Weights of a small audio embedding model: patch size [4, 4].
Rows from block 9, named by matrix and row number. Rows with one number belong to one attention dimension. Each number is 500 + 50 x the weight over the matrix's rms, rounded and kept within 0 to 999. All counts start at 0. Numbers have three digits each.
# v: attention query, key and value (stacked) (model.blocks.9.attn.qkv.weight, 960x320, the v third), inputs 214-319
# proj: attention output (model.blocks.9.attn.proj.weight, 320x320, transposed), outputs 214-319
v.238:520444605569574482529471432455542594430463466487475555545496535507455544406499514542436527586458529515511437568512577421496514456540536431481438629402524506474468461400531477548451471522482494436460431580584577582549424524442570562447494505517549499478475531479551554504499502492475433430540441484502542398566526562448
proj.238:492490368453520415492453488583498523495466520532448504505492522531459489546529445533570574392484447522492428432522498479587411496508466545432519451514459420520540498439463478510533520412552440493527525513475544388399489503491457473570508514513532463546502455534500497523369522453534501497503514506532525513498560542610
v.239:489416616601600464428443440444492605511484493537480546569480552516489543440548473547438499566534532460525460534577508433457530449548570448428518539505512564507559526417550461512526515541481467476496492621599597544516416513484573498454448503532511431518528461515532532486508494506544454440541475492514461462507494534484
proj.239:446475357565546400457476424486483512485441497524522491450515522515524518436499543568522537414424436477496488500492552493598468494533513564410501491506481457502585571385500489555522496410526410492627499484483516478379399485462466488655490438584497446541445453443545510548354461433468500509501526525492509470507566535568
v.240:472569409443383474443590547534454421591538476478488429385445484556542467550522466423560541447632537430493531440443501553536453484470511484493571362518441516553543572590479495427592482499545532579531469495480442443478571529551470391577512425444444500511546491510473507487477570509522491593460614548454437573517545500514
proj.240:498468595541467538499466480462358541495544457398508563514517466503518482488509563497502510654551604484444519589477533516449532431435611383606447583520579614423511597411444513493397490559540581538470415475463512622559593536498481515412475474562527471536476494511531505481611556459455483461444474478500517514496491441466
v.241:564475553521552536548492510508534564414413508533513546517536499475467597517484586549392516500402491563507460498471533469541523593489423463539421594460533474459446453461476518527366467448501519413501483473450494561535496486481528575480526498469572525429497574558518494456567432552457531512546433476470560467483484539448
proj.241:498493490456497531525526533555610541487477552527421450498469499498394484568532405467534471382536431512532518427494443502513466580491411613492576426480456447578490398575552496461569528493500535470434571491571458419489514435478438477495479596440528530448532545525469493521484479479499617523545467489495499487571484531469
v.242:477501514526423531527510514472529528471454467460491467518530503492496532540443498475495456470547494498520502543525522503469474554490488457519451571496559538453506499451559472447538509479556506488510510489601477532493525480482543444490493504550468528475524457489504559519482452541510510476496544443571517403449513479543
proj.242:514456524470557435465490514565520497495533489480454560534519474564465550475582472434496467469493529468520558542506463541501545495545520487456543485511505450516461468591557529476527539508492528541483496489447495472494502550458532511495493472490512543520513550512452511542502443497555504519479468527485434468554470483449
v.243:522469570537611510578420456456526573417468510496483541537518566482476569463515569553388452530419498535494445583562471445471488558481450493507449612505534471482482458415466468525431534496457453441510553512549565558527456483455516595410476566533513475495516505514519525494515416492459477426588456468508505464521496476503
proj.243:463523453505503424427505507564577440504454550619498471500478568492480555460541472513495499403488392489546483471509474494520487460571388578443484444546449394546541487570524458524544462465447453468484512486471458444487438473438519504583548483389533520553502467462441499514446485467546546512614488527541483502507508504527
v.244:441601471462455439446532546533447417576540477494503418429498475536537468505508455477557514476615544427474508430461472523519480447497518537492540424481453523498511536533471511498587487484531564596538466458458453410457567527545509440563495447478457523543517457477498502495487561487528495542430574556490463520495482464493
proj.244:512491516517456516528480461464429500478529499434551539536514458524533484477490547472488530603490621508488467549534495525446560481478549385574521589510566628406488554455465510502428501517492493530519441512526511563535567567513558558457511461589466485483534473475496550503590493456452484527452526517478469519502455472482
v.245:415557448453478462380581549519459467544540473481472451465471508539542478504493392457541502504681523444528536504508454478526477425514554476449588424467483559523535575452525474502649533491561474599518508528576491484504475511536510430513475503561450453560521448480467609571458585470526473526440589504511412520509533467500
proj.245:516495506608535474452414484457371507528573463446538611471471530513516547460515583467474538592491536522520523533453538555471550407506611359481467616448562556422535622450407493541483489489512554498567365494441582513517512572527570528546496447596531480544493461498525484526498545469462379458492462539436484510434491446507
v.246:456546430483467567501477531558481478480482460421484511543510487488510470584387461526511493434510467466493526527454485536516481489477498503546475548461517536524474465503535486463558469460550554466544523470506456557464523477498491458532533532552469518485485530493498531537491507557488506536434570484545569499462487480515
proj.246:555554522480509507476476513498532507483556439530457536511444512524508541494560514434480515502506527532487504499548493539520553506496500402460581506486564476483506518580472512519487564511521524454459482542446551436526538482492582490432502610443507507444468491549461465477576510465543528536437548506411405418462478389446
v.247:434608439418427498479581573549490387583545498498508446426444475540465467520527453476586544473573499449476531413485525502538506448483502543537540409523468501519523551550451458521586500530544531573495477475462454426502588526568504410539497433501469528531534523535429477474434533460513500554446586536507496524504508480553
proj.247:554538554565481559490494537432450519483537528442552570545501451501534494537502510485497499630554585506482547541520532498492514473505566412582468578496511547436533502453468520463462516501555529466453443497534556621527540570554510556390467528538519527488551506465513544491638542491516505495453528493430520500522496467493
v.248:540526511517447494548532546533488474524483492432496511471506485527487517509459579525499526477514496525462516501495552477529507514491487476565491534460544471452475457522493469459471504428498525478515498470472462518484575522537487475522559467499507568456461535564526490466541479552483499517478546454461561519529476519519
proj.248:494509595439469538539526531523552520511563555469442461529438472538442518542546456451508462512555566461484471471510456515476488506499509526581552403551467493540474480527491548427483534497468572545424568510549487548494494496505462514384465576499489512485559533510486508501578455480507545511504488489457447496554450517504
v.249:441444569560514453424466451466495541472518450534485554529485542508471506442516490516494528516571559497535515600551504394445519455505566458461492569460539541510490534423530443500539510548495503486496444591595588527510402497475539485427470506569527475503462436489543586524526514489533470448517471528497476455509496549431
proj.249:430472364503548444409414433495498467524464499534495499501526514529591551454445447527532581462482485468461476486505555519520445544507549543408516529445513409484549475413503448555599536450502464476584513480422550420395470521467518493596508482522470449593531427505545464503431497420513469506515500497497437490492541529556
v.250:593430594555533539550441437469564582444452548489511533589544496474466595482524582562375487513424460565512462555485497472511543552493474451529391609449577460454421462430482461508405482499522469400509504514520576564551437454442516575450508545525521510474491484517554509466551392507448539435608445432504593409543512541473
proj.250:441484463386535466479459546580620475522528556592453401466491501521429528542487395460510507341527456469562486435497435519534443560550366592427546394522388342599520412584547463526572536416451501527479600488489444402491485425497484460554480552398476513510486481501416485582399499500578553535566494499524523495550485549498
v.251:469588416394460510489556597567508396562503534454501412398506422493499429585487483481561499443506468451452527441458495581573468537504449551529543425550409493518493488594503530483550500502479512545520499436401440456467619529499431465547503457429452521481509554482436433484495524499480580540469543543499530590466509510585
proj.251:588546612558425540530561507452498529487532571456534490562493426449487463516520561514444489587535566498501576487560492482425585518452527432610492519511511573513481490556507498446409464565527586508445498509541470558609608551577530526407533579482518539456520581491475548461633542583511530528488493515476502490475472447434
v.252:497451585539636548557407418442537576477415505517447504540548520511561558469512557518443477511461471550556424559521496427430470500488470471498437619454558511515476520451509466515435531524450453452502535503563506529456459424490512506440478520535505510501454467553539562531534474512443510396589461438507409402541499506427
proj.252:481500463476548503438449503549542502482500463572422512473533540532487557472508434526507477415464479506549489456490498484461482463576435572460495446451460420580528496567529484579590483450422493516487524479478523395493441490475575504570523484411523480555491443493461467513479507456483555536572524435480488490537484551462
v.253:504496475507559499459466494494493493529592454556569486449459549513550515431541519508552505552468519495489501478567444506475517478564570490447539424565423474507581475549497536534490560520404485504444503509471542400501484497461478502525475480483485502492515530474493424484478509471488487541516409521419471553482531506492
proj.253:439457455565513495532588501520426569537402493492530488423496525424540457523516561569544451517476399494458487560411528446467518567498484534499450589548470553446536532415517461488487506558512415502488519490552441534473501461509379439517585442588499463499525525461499477502432506552462470522496487484608544541516582584572
v.254:543420580582528515559456474472570571422493516493511585545567513476513569481491530545405478561425503570510491524522515497454529551535489448472439587458521436435475428429488541496413478490452530426465515554532560554552484498466515574491521510502573532471479560520522505455553439543471493416542408469496517434513510499454
proj.254:492435483490518484506554521594570460505449497579458472485488492511483487497505440502539505383520403484468459446466434455494486526509433576430542440521390413537475443533518512511589546438489473480485554518491455466408448476480460428557525522463518499512500498472472507531411504537565512525511475546532486542507545543494
v.255:601437521540579562608445451470556561450461541501533574518576523507489549454526578548440466537362483572516463520501549534464505542523444460503411596496531435484443400511461504510341484481474503356466530482492538557528523451439505592457563527464566526440530523528544467443562445506444528425579392445465542486516530502506
proj.255:488520488453487509517522492566584488451431515566490416496531528486405501504507431530549523386531433453505522437528420434544443577511420637483532380510451382587459424536587484449557479455470444494443633454581464451445481456511431471480557526450480538418537556516421461500454505537532612512588488518560530475570547553462
v.256:498517470589398498420489417431467590512462469546522620492582516558622577456442508489399586479493503583486538473507609512583459369482541427430539531476593465484540497481440435503511569434558514502526490476527540519492462486495621518531488459581561421565470537499502544510451541515530445444435491613464538478419511483513
proj.256:611521535415555442507624501436503497427515521500499530568552516530445503498546547430546555611577500452512554530511469483492432507546439537595500548453453474488464468517460480400415504555478580564483467473481451502560614502528390534407509488368535645463519539600523507498541478580586548489518449570460525580557508455468
v.257:474413373455631465514563552599502538489465353527468469583436604479520428516449495428603510455539517342519577510580521462426531517552479563595527490483430591502487423536554469478460508505507461541475510600405545537381452525561547494481470449525487538517511459444493581594560535485523462518548565424487473432601440576412
proj.257:504508573526453451489504561563448506521465493561529617440482526569400432549519480587492381572575609529488476506508531575494531439443601505630447467559636464425443658390531614450448530419533573412502440496421565478392403559490513536487432505513506471561510410359528591479535503463489531482540484499398567500392577477495
v.258:533476448486540515518530569521466440426561486503545483511438495459452451481532580533554466551455499468571492485477480448448506483548457566579471501573496557450501533573554510519413462501459489469467510547443512510532523470529425530488500443483499530511471502499519479480538496516474528571586517501424521468514468534456
proj.258:426464490520478488447472543549593489568457461508516515421503519492457475490472431467458495435451558469439468426457458542503581528566541473512444453478563502548490532545485528626567471467485534457419500514462487483476406522550605540463506551547469393461461446454500516491521522478505468476551472444473540535491437505489
v.259:497463384451589438443589545527501494417511367532435503591443582526476396508448532488608534530532527353486611467547540399428511515556462599567542502476407623520498489486581476484448473538445506553474482607452521520361471549580539515498416409508498552523516442446474567634470589470517481538564557409438443411579504536407
proj.259:492514626493495454478537548606548450443500454597464620512496465565368503519487505570405363586543613497537459504482482551443513403419546578655468453505662504426456623392523586450430487492592616398490488471489564550398424559504502590430456542483483402549523398399576649504531501501496513473596460500388567527360567528508
v.260:542464518463482423425580491492474483405563458571559465461400506512490471474507507499580517554513556407530533472508550410399513473580466534534462471530438575484573509571545475546474453512473502538488516514507560497531517555554540530502482451430505498544463433475428549563499523440554548541563562503435427434510554507479
proj.260:491504554468508537503525476506570509481488512540477501580536482524483492559512498587421399520523579517517521482481480489532522467410462597541509514522592498513456494473478497473431471491552479455505550491608500593522421488498514585452451601517436374478501502461536548470608520486495562476519538489400524517479523515505
v.261:551501484474428408458504485427474459407557505517548477429450459539456515468558489498501532579478574480506539473500543417458475447570446487541455475555507585464598579534557455520434485541495464487470487513515552496505535524521496543487478449421521471497451487474451488479457533485564585537575504485434456503516532531452
proj.261:478494583486479562515509498493578502501501501564520515527488489514520536506466460555438459492530575502516530499481427478489505477412459579549463502509534504562506449458470464535457510480545525411519589457580483545494472441482524552437472516438477411485527495469503560512607507529525556509560479482377481510511474532552
v.262:487472484529557569603464491582487521542445444488414523566551545471514467540450522503495489423475487523483533482515476552536484547437543489504536593458539460535425446446466506479522544434515526535489515524491470500440477489478534476484498524571481506483541519457548526541506465539440402432427488490557517510542415516504
proj.262:485459409522493459487553502497406475493508504416468463455497472492462478483507578494553553532479411538497480505511562563489482530613531431529531517495502516432510533526494524506515504487501465511471446519419551407485518516523461447564540455552542575531461474511496495481440495499477420471532480523572503495513551501479
v.263:482492461494586515564502570558534472546431531448519491564537466417507472536458533503518423510522445521499460522478398524555468611475480509503465541537543500487410506457535585489505470482472530462553515491449431473502553490497415429513551521539448561482488540528611478476541476518433512483466515415553530538550476526537
proj.263:477493407583445522421454519534424476534515507466460488371483461517504537457492442486534502481412451451502508443483507547503580511587566421487476511482450483550585540561502483555576516478441460515439404514418555442470430553490620508607497489519481522554435436492427430478416504456419473532486475485552504482465488529474
v.264:494534581505385552508443455440556518582487573469514516450578444467503581483515479560439441424475472598499415547479466554573533514418570403383492512479568370481509510432436481522585529480584542471509506403551457495542503497427522530494569578557506452468558555493534456401463491547461487435382489534594492579455529441565
proj.264:524513438546538511574512494457451492454518543394520425529504502418540485481508560432582600501512344506463514556546567466507454547567452439396583528479411467512513365552481500508578547540463445567515518538507466487574601492508407383540570451510475590481516594596515408550438480515486431489434521508649487520583540493507
v.265:471512526474521560561472439499531507573544506476475506497490501493548512489485491531434421515548488511517461507441467502550534487461535456464486522515553496537493511436496521458556534485490561544516545446488491514530534497420469495446499589510460434495508507484468491444490488522477523495443491510545492546534484447514
proj.265:536481434565545485539557474493443468453513500402478425457485476491484452511525563526486542506473473531480497524473578480458480537514462432504482515503460559516526487483508524550541560532460474577520487501473513490519574519519464421577502443557523533522468589470474432476432495555407472489461445549555542495502491530514
v.266:528411448502645483508549563606478409459556447513474428547414492486431400578503523485604456554517499382536557488525435461406487576513420597629469481545404611486444472568555542494454453498431496501464511539430456480488586493533453469458478504448438599472483462526446505565548487489507509526657509413470538444570479537460
proj.266:384468483574486490457444556589520569554449515552516559409490504550512441520478429506452431486483612497506425463497529539472558472460620505463439465534620501529504618470489568538504517409521562424463482534481559509386335537526648558512471553601518330540508383404483563446473462485447454464578474476425517491393523569462
v.267:493496446490511526552508577564482521493461470498430468544529574449519380589397459487506487423494465471481570551547512460534498563446492542497525525443454508552446416417539488463510516463459492493483541589440456558410459533489489440446524562565464518451564497492549506538542524556462450434434527419577527431561425557520
proj.267:468498450536489432421507545483338452435578456488492569430469486484493498521461521485565503579476472543487519472522529520426435471528538493522562440524540483433517591506497541487506506503518471513471463500463593474453461533488502416510483462540528507571511414491484506462439500500459431478479518537504570453444543480491
v.268:496503532528513552594482545578537528553432517451507515546566492450517483560491487485463411468527477598486453494473419583541491546439535507503521532490560430543437441480464533487537542485470554493551494445458431508468496474444433455510526555538456522446482540529587447509530472513464470415455463483576514597507434477536
proj.268:453506372538476518460450489472405502505506509448464506393469451509567495485502522451561535485424392516482453505468557521455509498642550430469485496527423481460525538519500522558558503507446460503446405541423545418524525568475566444619534459547546569535466469493457411489380501465442415555479489524576529520467486500473
v.269:484524515531493536542450498481525498589461501478471538514596465450515570565460507541425476445466435587509493538481438552561500499465562472454513560505557444527430480436442536502588546431516477462518493467480474525496486460422486505499525533568495496460527550550573487434496459563442451479442471491605525583496501460561
proj.269:505525439504512461486540473454449518478524491444468491430508454515526487476482529463617577475441379526483463540485544528488475526624499462469498496466430451486526457534477492509575477489464519557481467497427503415507532535512485387534539444521541628543487530538476475500421485537501464488439525469609478473533460505490
v.270:532526413502584421439586522536438512443481431556503481475444585503458423493481547463582581511485562409547549461508568396453476486538466576598490500541428581496557520527576486485445457521443454501437494535463575521462496512579530471505415392441513533514468437462478580537461540492557508518585513508370438426520505566426
proj.270:479498589487533480485513514566586465466454488555498576507501499524415481548486450557424424523488603503531529432511460528455565428422534570592451447475557498444449546427509540504469500502538508390498505517465499566511414511538525640407460508485487446477522427481519566475593530514577583495591522514381540490430533520502
v.271:508447494429536472501530562564533465427594437505515380532418476453387461553595478505637494587500513343529506520533434458436486585567430541596433459522432554485540491583558484454447481528491504564475520505483493557540568513535451513432471501438460600499540461499428479574536470480478606582630569400481493395540486541464
proj.271:368513539543507503509460491526544511579491472557536542506516530525518457495438486548412435446464528510500447468488459531483537468371584502392505430526601483525490555458541613510516514421495494399533551531522543527429395499455593542497498560581496326474486445406500572472490469523447494468492564469464470485415543528529
v.272:509538438500534418424582492485438509391525531538519474478400459511460463470537504469537566544515565444521527477515556441403505465537449525544495487504428574473585547545518508483454458496433495504474468523439552498497525491580478498510473387451520489544446453503430525514451529497553554571584546509368501450515548561421
proj.272:507496607445488510504499527544578521508438479603551551554503505523463509541501412536447485536537581472506479427503448455555539472453476572578449481489587486524472533500531481468425522460550546421495579461585539576481428470500584619397488581487459408441526427477563585505609505467554557473496494455433458510476477527545
v.273:519373464458628531622530646613525403457495434446446420616484522434409393622479571504593475511490471439494544544544419504468485616498499617632498559547440530491419427479581506408435476488456522522472525575406404559449560484538414486408488496521444644477521483482551516540598466581441514484607507355536529475572462550514
proj.273:392500403591490502399420506581396499575498496540455558332496472555463516477473440514498487473435533449485369464486462634483592409554626499433487399539585470525525637504524591597561497414449487465467419524394584417346329614492625468632492465635517418588468382423479550471398487434420436435505476449530487508356465513474
v.274:529440479519535471399539495474492488443558477546518506489443460545472459469522516534516547534450530417571517516535520441431500465532481536551463478510480558440563556549522496531448521519489437474453477573453543476504528532522461523497517423477549540536469485547452500514498493543544503570618494542460470458456552542460
proj.274:437484565501526488447469512511619521496435538535484524541531516480496520495509457489453444479529546543455474469473419504475512498474540581495466506545574523534455499511486564476473494489506530475537582527505479545463401487524523541458515523457483411437500503489565534518569526499554522450541509476437469532493474479535
v.275:462538488516449542500467477432527585585450508482463610465624500482616556463478542521424478453467479648486509443483478598549509436446545461396518523477582415506478487429468486530545522455560502486516466425537456465533442509393526489540538508578524443495473563506575490425471497496509393461395431538575553579456522476546
proj.275:557492458476505436564581482468438453468492505433483417469518499471471530448491551439625540524451396503443499575478497455475475541630428441497485589486376500510506433570486465505472473517435509609457446468437449470563624494462419472498534467451498673504541562591443425480497467502518469514467462553552513504586468529499
v.276:507567522513386465353503445420509506488530472528516501488510438570542561475555495529538576510476516506540491492550565482506478473496527412400514434415514480554629557548477420566499464493553466495493454484518563496529476502499618539578484523491578500567502460528471517495438519493572529541436530572528457420409573443505
proj.276:540488631418495495536568507412521488455502508547484479666528456439503546485498473515500477532610557493469570569544478395516384489377443596511517565479541497475520423478471471435470476511578511521592546492629440530539508473475416525394483585438479537491583553556577530539574528517532555481510582496503446527521517474514
v.277:543475494509494435435577507525440489388542497550532482483423543566504443447527478461529556567492524396529560489483538421405474440532431490565496452502453602527554517544576480480409485561476507510445526528476518496483513502565494506482455430457500484514507454518457529542509556473541563569608541471407461408491527517430
proj.277:517472606430483541507484521535623474470458503559519578515482474560485473546476429523401422526568634468497519431519489453501516467421531582592451498502573555507493543464490536481425530474536531428487575504557474572497463499520556621455454566423486401433488460475526593532621532529528562499582509496396532533461490545540
v.278:483506543494477570559425489550524500602479518410487474549584465436503479574455467474453415427518462550453469494508409552532537587428553513436476526462561450542402430423426545502576486501490513488536505474488460520508527513416490496473552575572457511443534536540588453461501480565484483419443474458661506538480492500576
proj.278:512469403541469502484466461490393490518555546475499492472467488441562542434497483491572524486454378526505517501551540501514527528598550451468552528481433479480567492526472509517539501523519478526538449533424533437495530550465539411614540477541502530580503473505454469481422491488478384500423527507602525500504505451491
v.279:459503495494493597566427528503530499616476528428508537496606464451535549551478481488483441444522436629498461468511456587582509497423544448430492547452529399503441448448432530482585535479532536505564516435547450469499464485410511517537542538538507465435526530483602494436527469545449492483412452488635554546464480460556
proj.279:487480420519443447524506505446431518525538456477512479482514500497551507500538524449600550503441412478465512515486544506499502584575479439478499520481429468484557434531497498497549491499446517575481429538446531412488571545476460442572554436486490650561541576551487459536433529479442433506448515479607470468534491484460
v.280:520581601504361491439414437391485453529537627471633454410512382515467604444568490550480507589476518579490415478379505529503536415538477477481498450534524459488533573518474507536521504547532508505511514384597542441647556475482476535502531514400493452502473500495472397361455480484541599573500421597438490587445548428570
proj.280:482487499504547562538475470468573536557475539490550409565575502484602527484474483504485572444421449523552562475477496466495591603497440504432508564470436509620531325570503412554465487525446399487487551508625390558610581411450521599504523475407495487459447623575497364525484511487544603565475502511516419470595441494479
v.281:462541518502477529535452455466536557572498493454428528484585513550518579541460445515440516488527468575459500523522493558555519521483539455409531522442568471524491453445426512470527543464513535466507489455543482518499452493446572490469521571538505434503547502506524494475499501519472481466409507502537492514462486435554
proj.281:536537435532494510546550488451405471461539539431495447495512482464500542504472570487530565532479468527560519508502521432500477484527427484461540497485461541498516472494488496481506511550464481562561482487457486441512583452500462425517498481522516619500502536583516479511481494543467439494475502495547501517524518472509
v.282:500519552548474593572453460489526538622504565462494520521601438446550528525475519484459458448519442604502432479510438590557472532451559474399508572497569437498432466458459529520532550481536495463567484419498408467520511458388463516489568535528456524449493582540571474425534458523472473428426461497572516550449484480558
proj.282:489540453522499525512491469458427515490568467404483445468479527463543531476478487438570566477433351474503475493448537548497491603657505459420485538530376513501527458556532489493561477510440459608472446533420445396492524495535455372585560455546524631518532559501397437551430510507425392506447493466659515470527481494467
v.283:553484505508542458501508495538504470476553501511545401476464485457448414483527532475595484501507551407525496516466516448418498513515447557587475488512447556479464490540554506490446474515474508490481525514463465469516539521558437459496493454473519562515509478539485526498484512502491536512605512497433468471516509530483
proj.283:419464504478519506427453523568566543530485505559506512482491489505469510486531454516427452509452592530488484465473478562476594440508580529480488466530505514509503545499459506503495530478486559407444517480518507533476416529541599555520479520475463386496456442443521512495531494472480507479478507506449457525452459531490
v.284:537534523521445457451488493452489462443589519540564486485482432500468572460590508491530487578461507498549461526449515515484508448550491444499477438495519445435539574538512536504521457495533504484464502485520550465581518477474486504529526498422546517489496477492481480422507457488494577548537503543492488553449578446496
proj.284:485484526470482530584472467452575544496439547555518472597542536461558540509504463451476483456504563494479538520542461470546495553454423489435473538499427490574497408518475469510466454478525475522519496513559439536531506429520464565519520519486433503466508548527503529549505555504495536491491516488551447472567509534539
v.285:493505583543484552570470495520550482594517556429487489525568470452496538542537463548480423478492496554505423544458419535574495505458563473466517547497524399531455468442435523477574537490533524515505517448547470494543500491412470515512574581505455462464515565474551437417488450542435475459432451501577525589440507448532
proj.285:533492445562544485498493499481447461518552464455453429503483493485517530477484577455587563451505381494506490521541544466474471504546450429408530546491440489547553433560473462530584528494469446561529481538442499463542591502462489397619551448557562570513465568530459409542444515496471461512487523533618513479522510519506
v.286:504476466501473432424512531480446527430573513553512523471415474560490523456569489506544520513487514437505556468480550419428477424587451478549458470502477561450591566551547505541396501486453501518455510514470524475534465533562534492536497397431557516560445485508450530531472501472560514585570524518410458414462552550423
proj.286:484529619482518540486492549539596506503456482580482516540483539522437532486475456508412445494505613496522506481522443472490541483442485575534523475477602533544412497449499483513440477501481538448485531493571434526444467481538532566382499583461441418443518508506573544512593525468555602466532504492410538554500518497544
v.287:471471491473645554606531599586520503533468478428435444598494569462487372535449498475558436472546481444501512559520439528504501640493517541535461553518494534480375466452546555445485506490451509532509563535458411514485508494484397449443506552557459602427543489502542495526527442520459465471528515403536516475579465554527
proj.287:454509404550455519443448487579403514531556477469509505359467493528532491498510488524552500483421497467470488466465520599521527444599594468501463437486554467524544565504513574506574535440445503480485461514428581417458441559511602456606494477574530460580481404417478473495444466426424423486488483491550502476398507480459
v.288:511517518504459582575405464482523499607469535483500559477544466470544582486497524493426452486531521586512486476486474541542473453429546495400524566523582438524465468467479557484542539445503529466529494471524452507532486463448526494505487508534490444533483557520593505457515473532487466503446429533564536574502484487534
proj.288:544471446469529488518522479451484472492506489407502507420511512471483503515518487496575522495484439495518528503495509495488494533609503436480514499484410531500512478580504488522529490479426522519440462520426447470556519489467472429523524456511500615532476579524436418519453489519505447527497451468544494540542507461452
v.289:476442468514591551606464544535496509516439490496445460536499507477510496559439486514509450450506499517488487494516483542502483553458478518521489550501479458474445452480529560430527528465477537518536481451446462530515513477486422426458547517534466544476479535495553486501555474513461481455505493451560536543554462536512
proj.289:470529414561497458484493482531400447517560475475491518431534454565503497468521553524515482507416429519488460508476570542475517466570586424483520511507472493481515519542555484535552502506496501551507438553430520433502468537503542464601472469573523553548498499498449474443439478465464410499504468450546561465474522466473
v.290:475509544491423531456484415464528534529492485501460525523523465534536532516454436530468499481459485559507464502512549536496495497514559402400535460393475466577556509498434437563593502518574521504478460433555512488507486532494636505518522569506561450496576547502479516536458464491523520473387529529585461464457509415538
proj.290:532490521453476458574568477430479525442546503509530483612482477472526565502471579478500504526553468529489578525529479380540378506444432536464547575468491527480562434472466491367440541529555502561614474564588499513551568498440413438493510524497463590472548523581498487488478495570548543529521601556512436489565526446514
v.291:541511482509526427405560497469453486400550440575518475464428491487467500482519473487549547549481508393541566500533568452437509452578469525559502481497461560523598532574526454558458452549486504510483469532477553476472468498536565511519440433461548506536508460478462512515486499515542511583541543480415453452510516554436
proj.291:466533577440471532530533487537617501521460518578511536587488503505487495493496494511455460521531599544482473473516456505478521471416464581499514495482538473508447548501509530485470490508531541415512588467552512538487488519489484541406481575485499414427538486446544550486571492524542603465541492473407486472476542509518
v.292:473486507492549541557465525523550513601438441439438536541613561411543484523411503464501449439523456579450502527540403589576472570407527528450537549443505426550406436413504544477543518491547516460513486523476464517458456473434534495483505581564450490453539566497575462473531455521472454413415490505598544512511461464552
proj.292:496490414564483432519493500491364459517586523451446501488445525483509472468520520457587511546471370482475512551495522570469443483578522447512551486524424444464515517560522504457545496489476503543478404490436517408485546526476499407553526434562545597562490465509450438461386472502449435488490529461622520501468518473503
v.293:473473500447540456469534548500470472416546461541496513536393566522449461464540513508585535559474528350510544515536492434417531518555444533601481446467403545522528488542541441539415513544496496525434496534475538537469513536526532539453487528437510520532518451496418473594527502485545519556562544458419449444488470545429
proj.293:423473573505535497518505491537523451513430480492544530500531551488458498503521529567405396472541604528514445508459458490456464455367507533488543463515598506465430515447574545493515514464534461442531556496540515505420447482498534495438516552524492350476516477413550571445575488518470532520521461492456533478452549514568
v.294:508473497457498453492561556536468450412555486507501462472419517502460435477555530506591481517494530433544493487461534440423463519561463571599502475554462601452535546564556456473421481508430457500499520555476523478513543519560465464482469478443510564526472423479465468502496523503532526537571547467408481464554500544462
proj.294:456524497498519525456441482509527504495440513555501553512531499555477488499481456564417466475475602518492503486518493538500559413426530569480477447548599493483483556458520510541486477486539504415471541507499495536490415486477592591488488533490467373490504461448529535494565501457491546498541544512422470513439487561516
v.295:457498521540520568548464513481511502600513503462476560463562480513557581533519470542415471451488509612509434462512475570566501489447552479437525548495547425467463496477448570469520564441502514516546494438536466508522514495417494482495527538513489484467529532473557471471518498511429496457438473515540558564451461444557
proj.295:486467402550514513553533454467443497536503460381499420491505493505501512497538557423584558495433391492476502539455548510456510564611484432509495516522449490476477440527499504520563510530406471550476431537439495416548588500522504408603558425548539578537479539507473438544402554470464456493438437507606501501532469491463
v.296:467488510485524563551445477512493555554463463462426584539597539477586504503475474507416523405515450550444532499544488545570484515461561423442547547427518433579449451468480495515567522445490519511533481494539510544440438521450543525487496539594494432457522523467549488500494501530511406424388483536567516555489506494492
proj.296:584478455531487457525544487452422521438511497461449449479510469478480493472538542447590509545541448482508487557470513495449425548574461439528509536476416501418516486533502482420513485547486527524487480525473535483563627488476446430537507452480536663545532574553494504526460500523473438462510473508559544490504557468457
v.297:470541510548474522541469493473483564566414542449493586495562495492583521481485512511434542453516513580480530444468516524572476446444558486392522556505587492501455498446477479494509547443514515513520463495472497492481443520421561500541547482565523446521502503493576514476516528525515414446402487536588556569467506476531
proj.297:584485443526476455519554500467459488501502515455512483452520508496494544459546530455579556527465401459509478474489509511487510552582492464503487507510457505487481435564494452461520471539447476567443448502437478445537572489460446474530507462474538601535482547555472477523466502525523497524505448513530528506581527520494
v.298:489536495533493577550451522525521520598471521470528545479598477446538558519528564490474469460533530623484438511442479594525479487477512469460500573544618420505432521448454568485531526456539528473514511474533439453511515509467449505526530509536451459483469527494614499417542445532489461481490418533534552580451468468550
proj.298:539477415525519466449493485477464507502495460446472488467510493500505510476486534445565557451477408468508492544458502556541543579631491437487472520529383519530536493568497442557505512491418504554458474505423462413538547474477492451589514432511497613518523562550426421520429509471488456540474481465588506515589467514437
v.299:486508501516492560580448522545506507584441533442493520481555470453534543518505503482460424419491505594471478478456439547554518503453537475413530566502577436512404483436460556469531527472498543492568522474495421501523529494405476461470499583577437466490481572503584438479493458553481483416443482510558551575489494464578
proj.299:491482425502535503470469520496380477504539503387457459415489495488558479502505523488574583485436403506469533545491533557470559562626547445450533531479416515480514504569485446544518485495459509530448405502439507462545574518519536406589506405502498614517466572508476424534446543515433408562495470488542481518511507491492
v.300:449512510530463543582457484528491497572415511465446519499551503483556525505475526504400444461504522630461476504449498578557477478465557507440501538484551456511422485438477510443564511444479541483516510489500469495499469515426520456485528570532489439435526522498552460467500475548485422404386462552529537578531435464563
proj.300:502504397505530495496479455475426507446543526451490481482540534532527483515509498448571601517473425461468504524459562530462522503614490415522524516473435481498539451549504459482544482517462476596446458489393535427550547540476485473582535435475531606549502563524439413504430466467441437497433482520544510546549521507456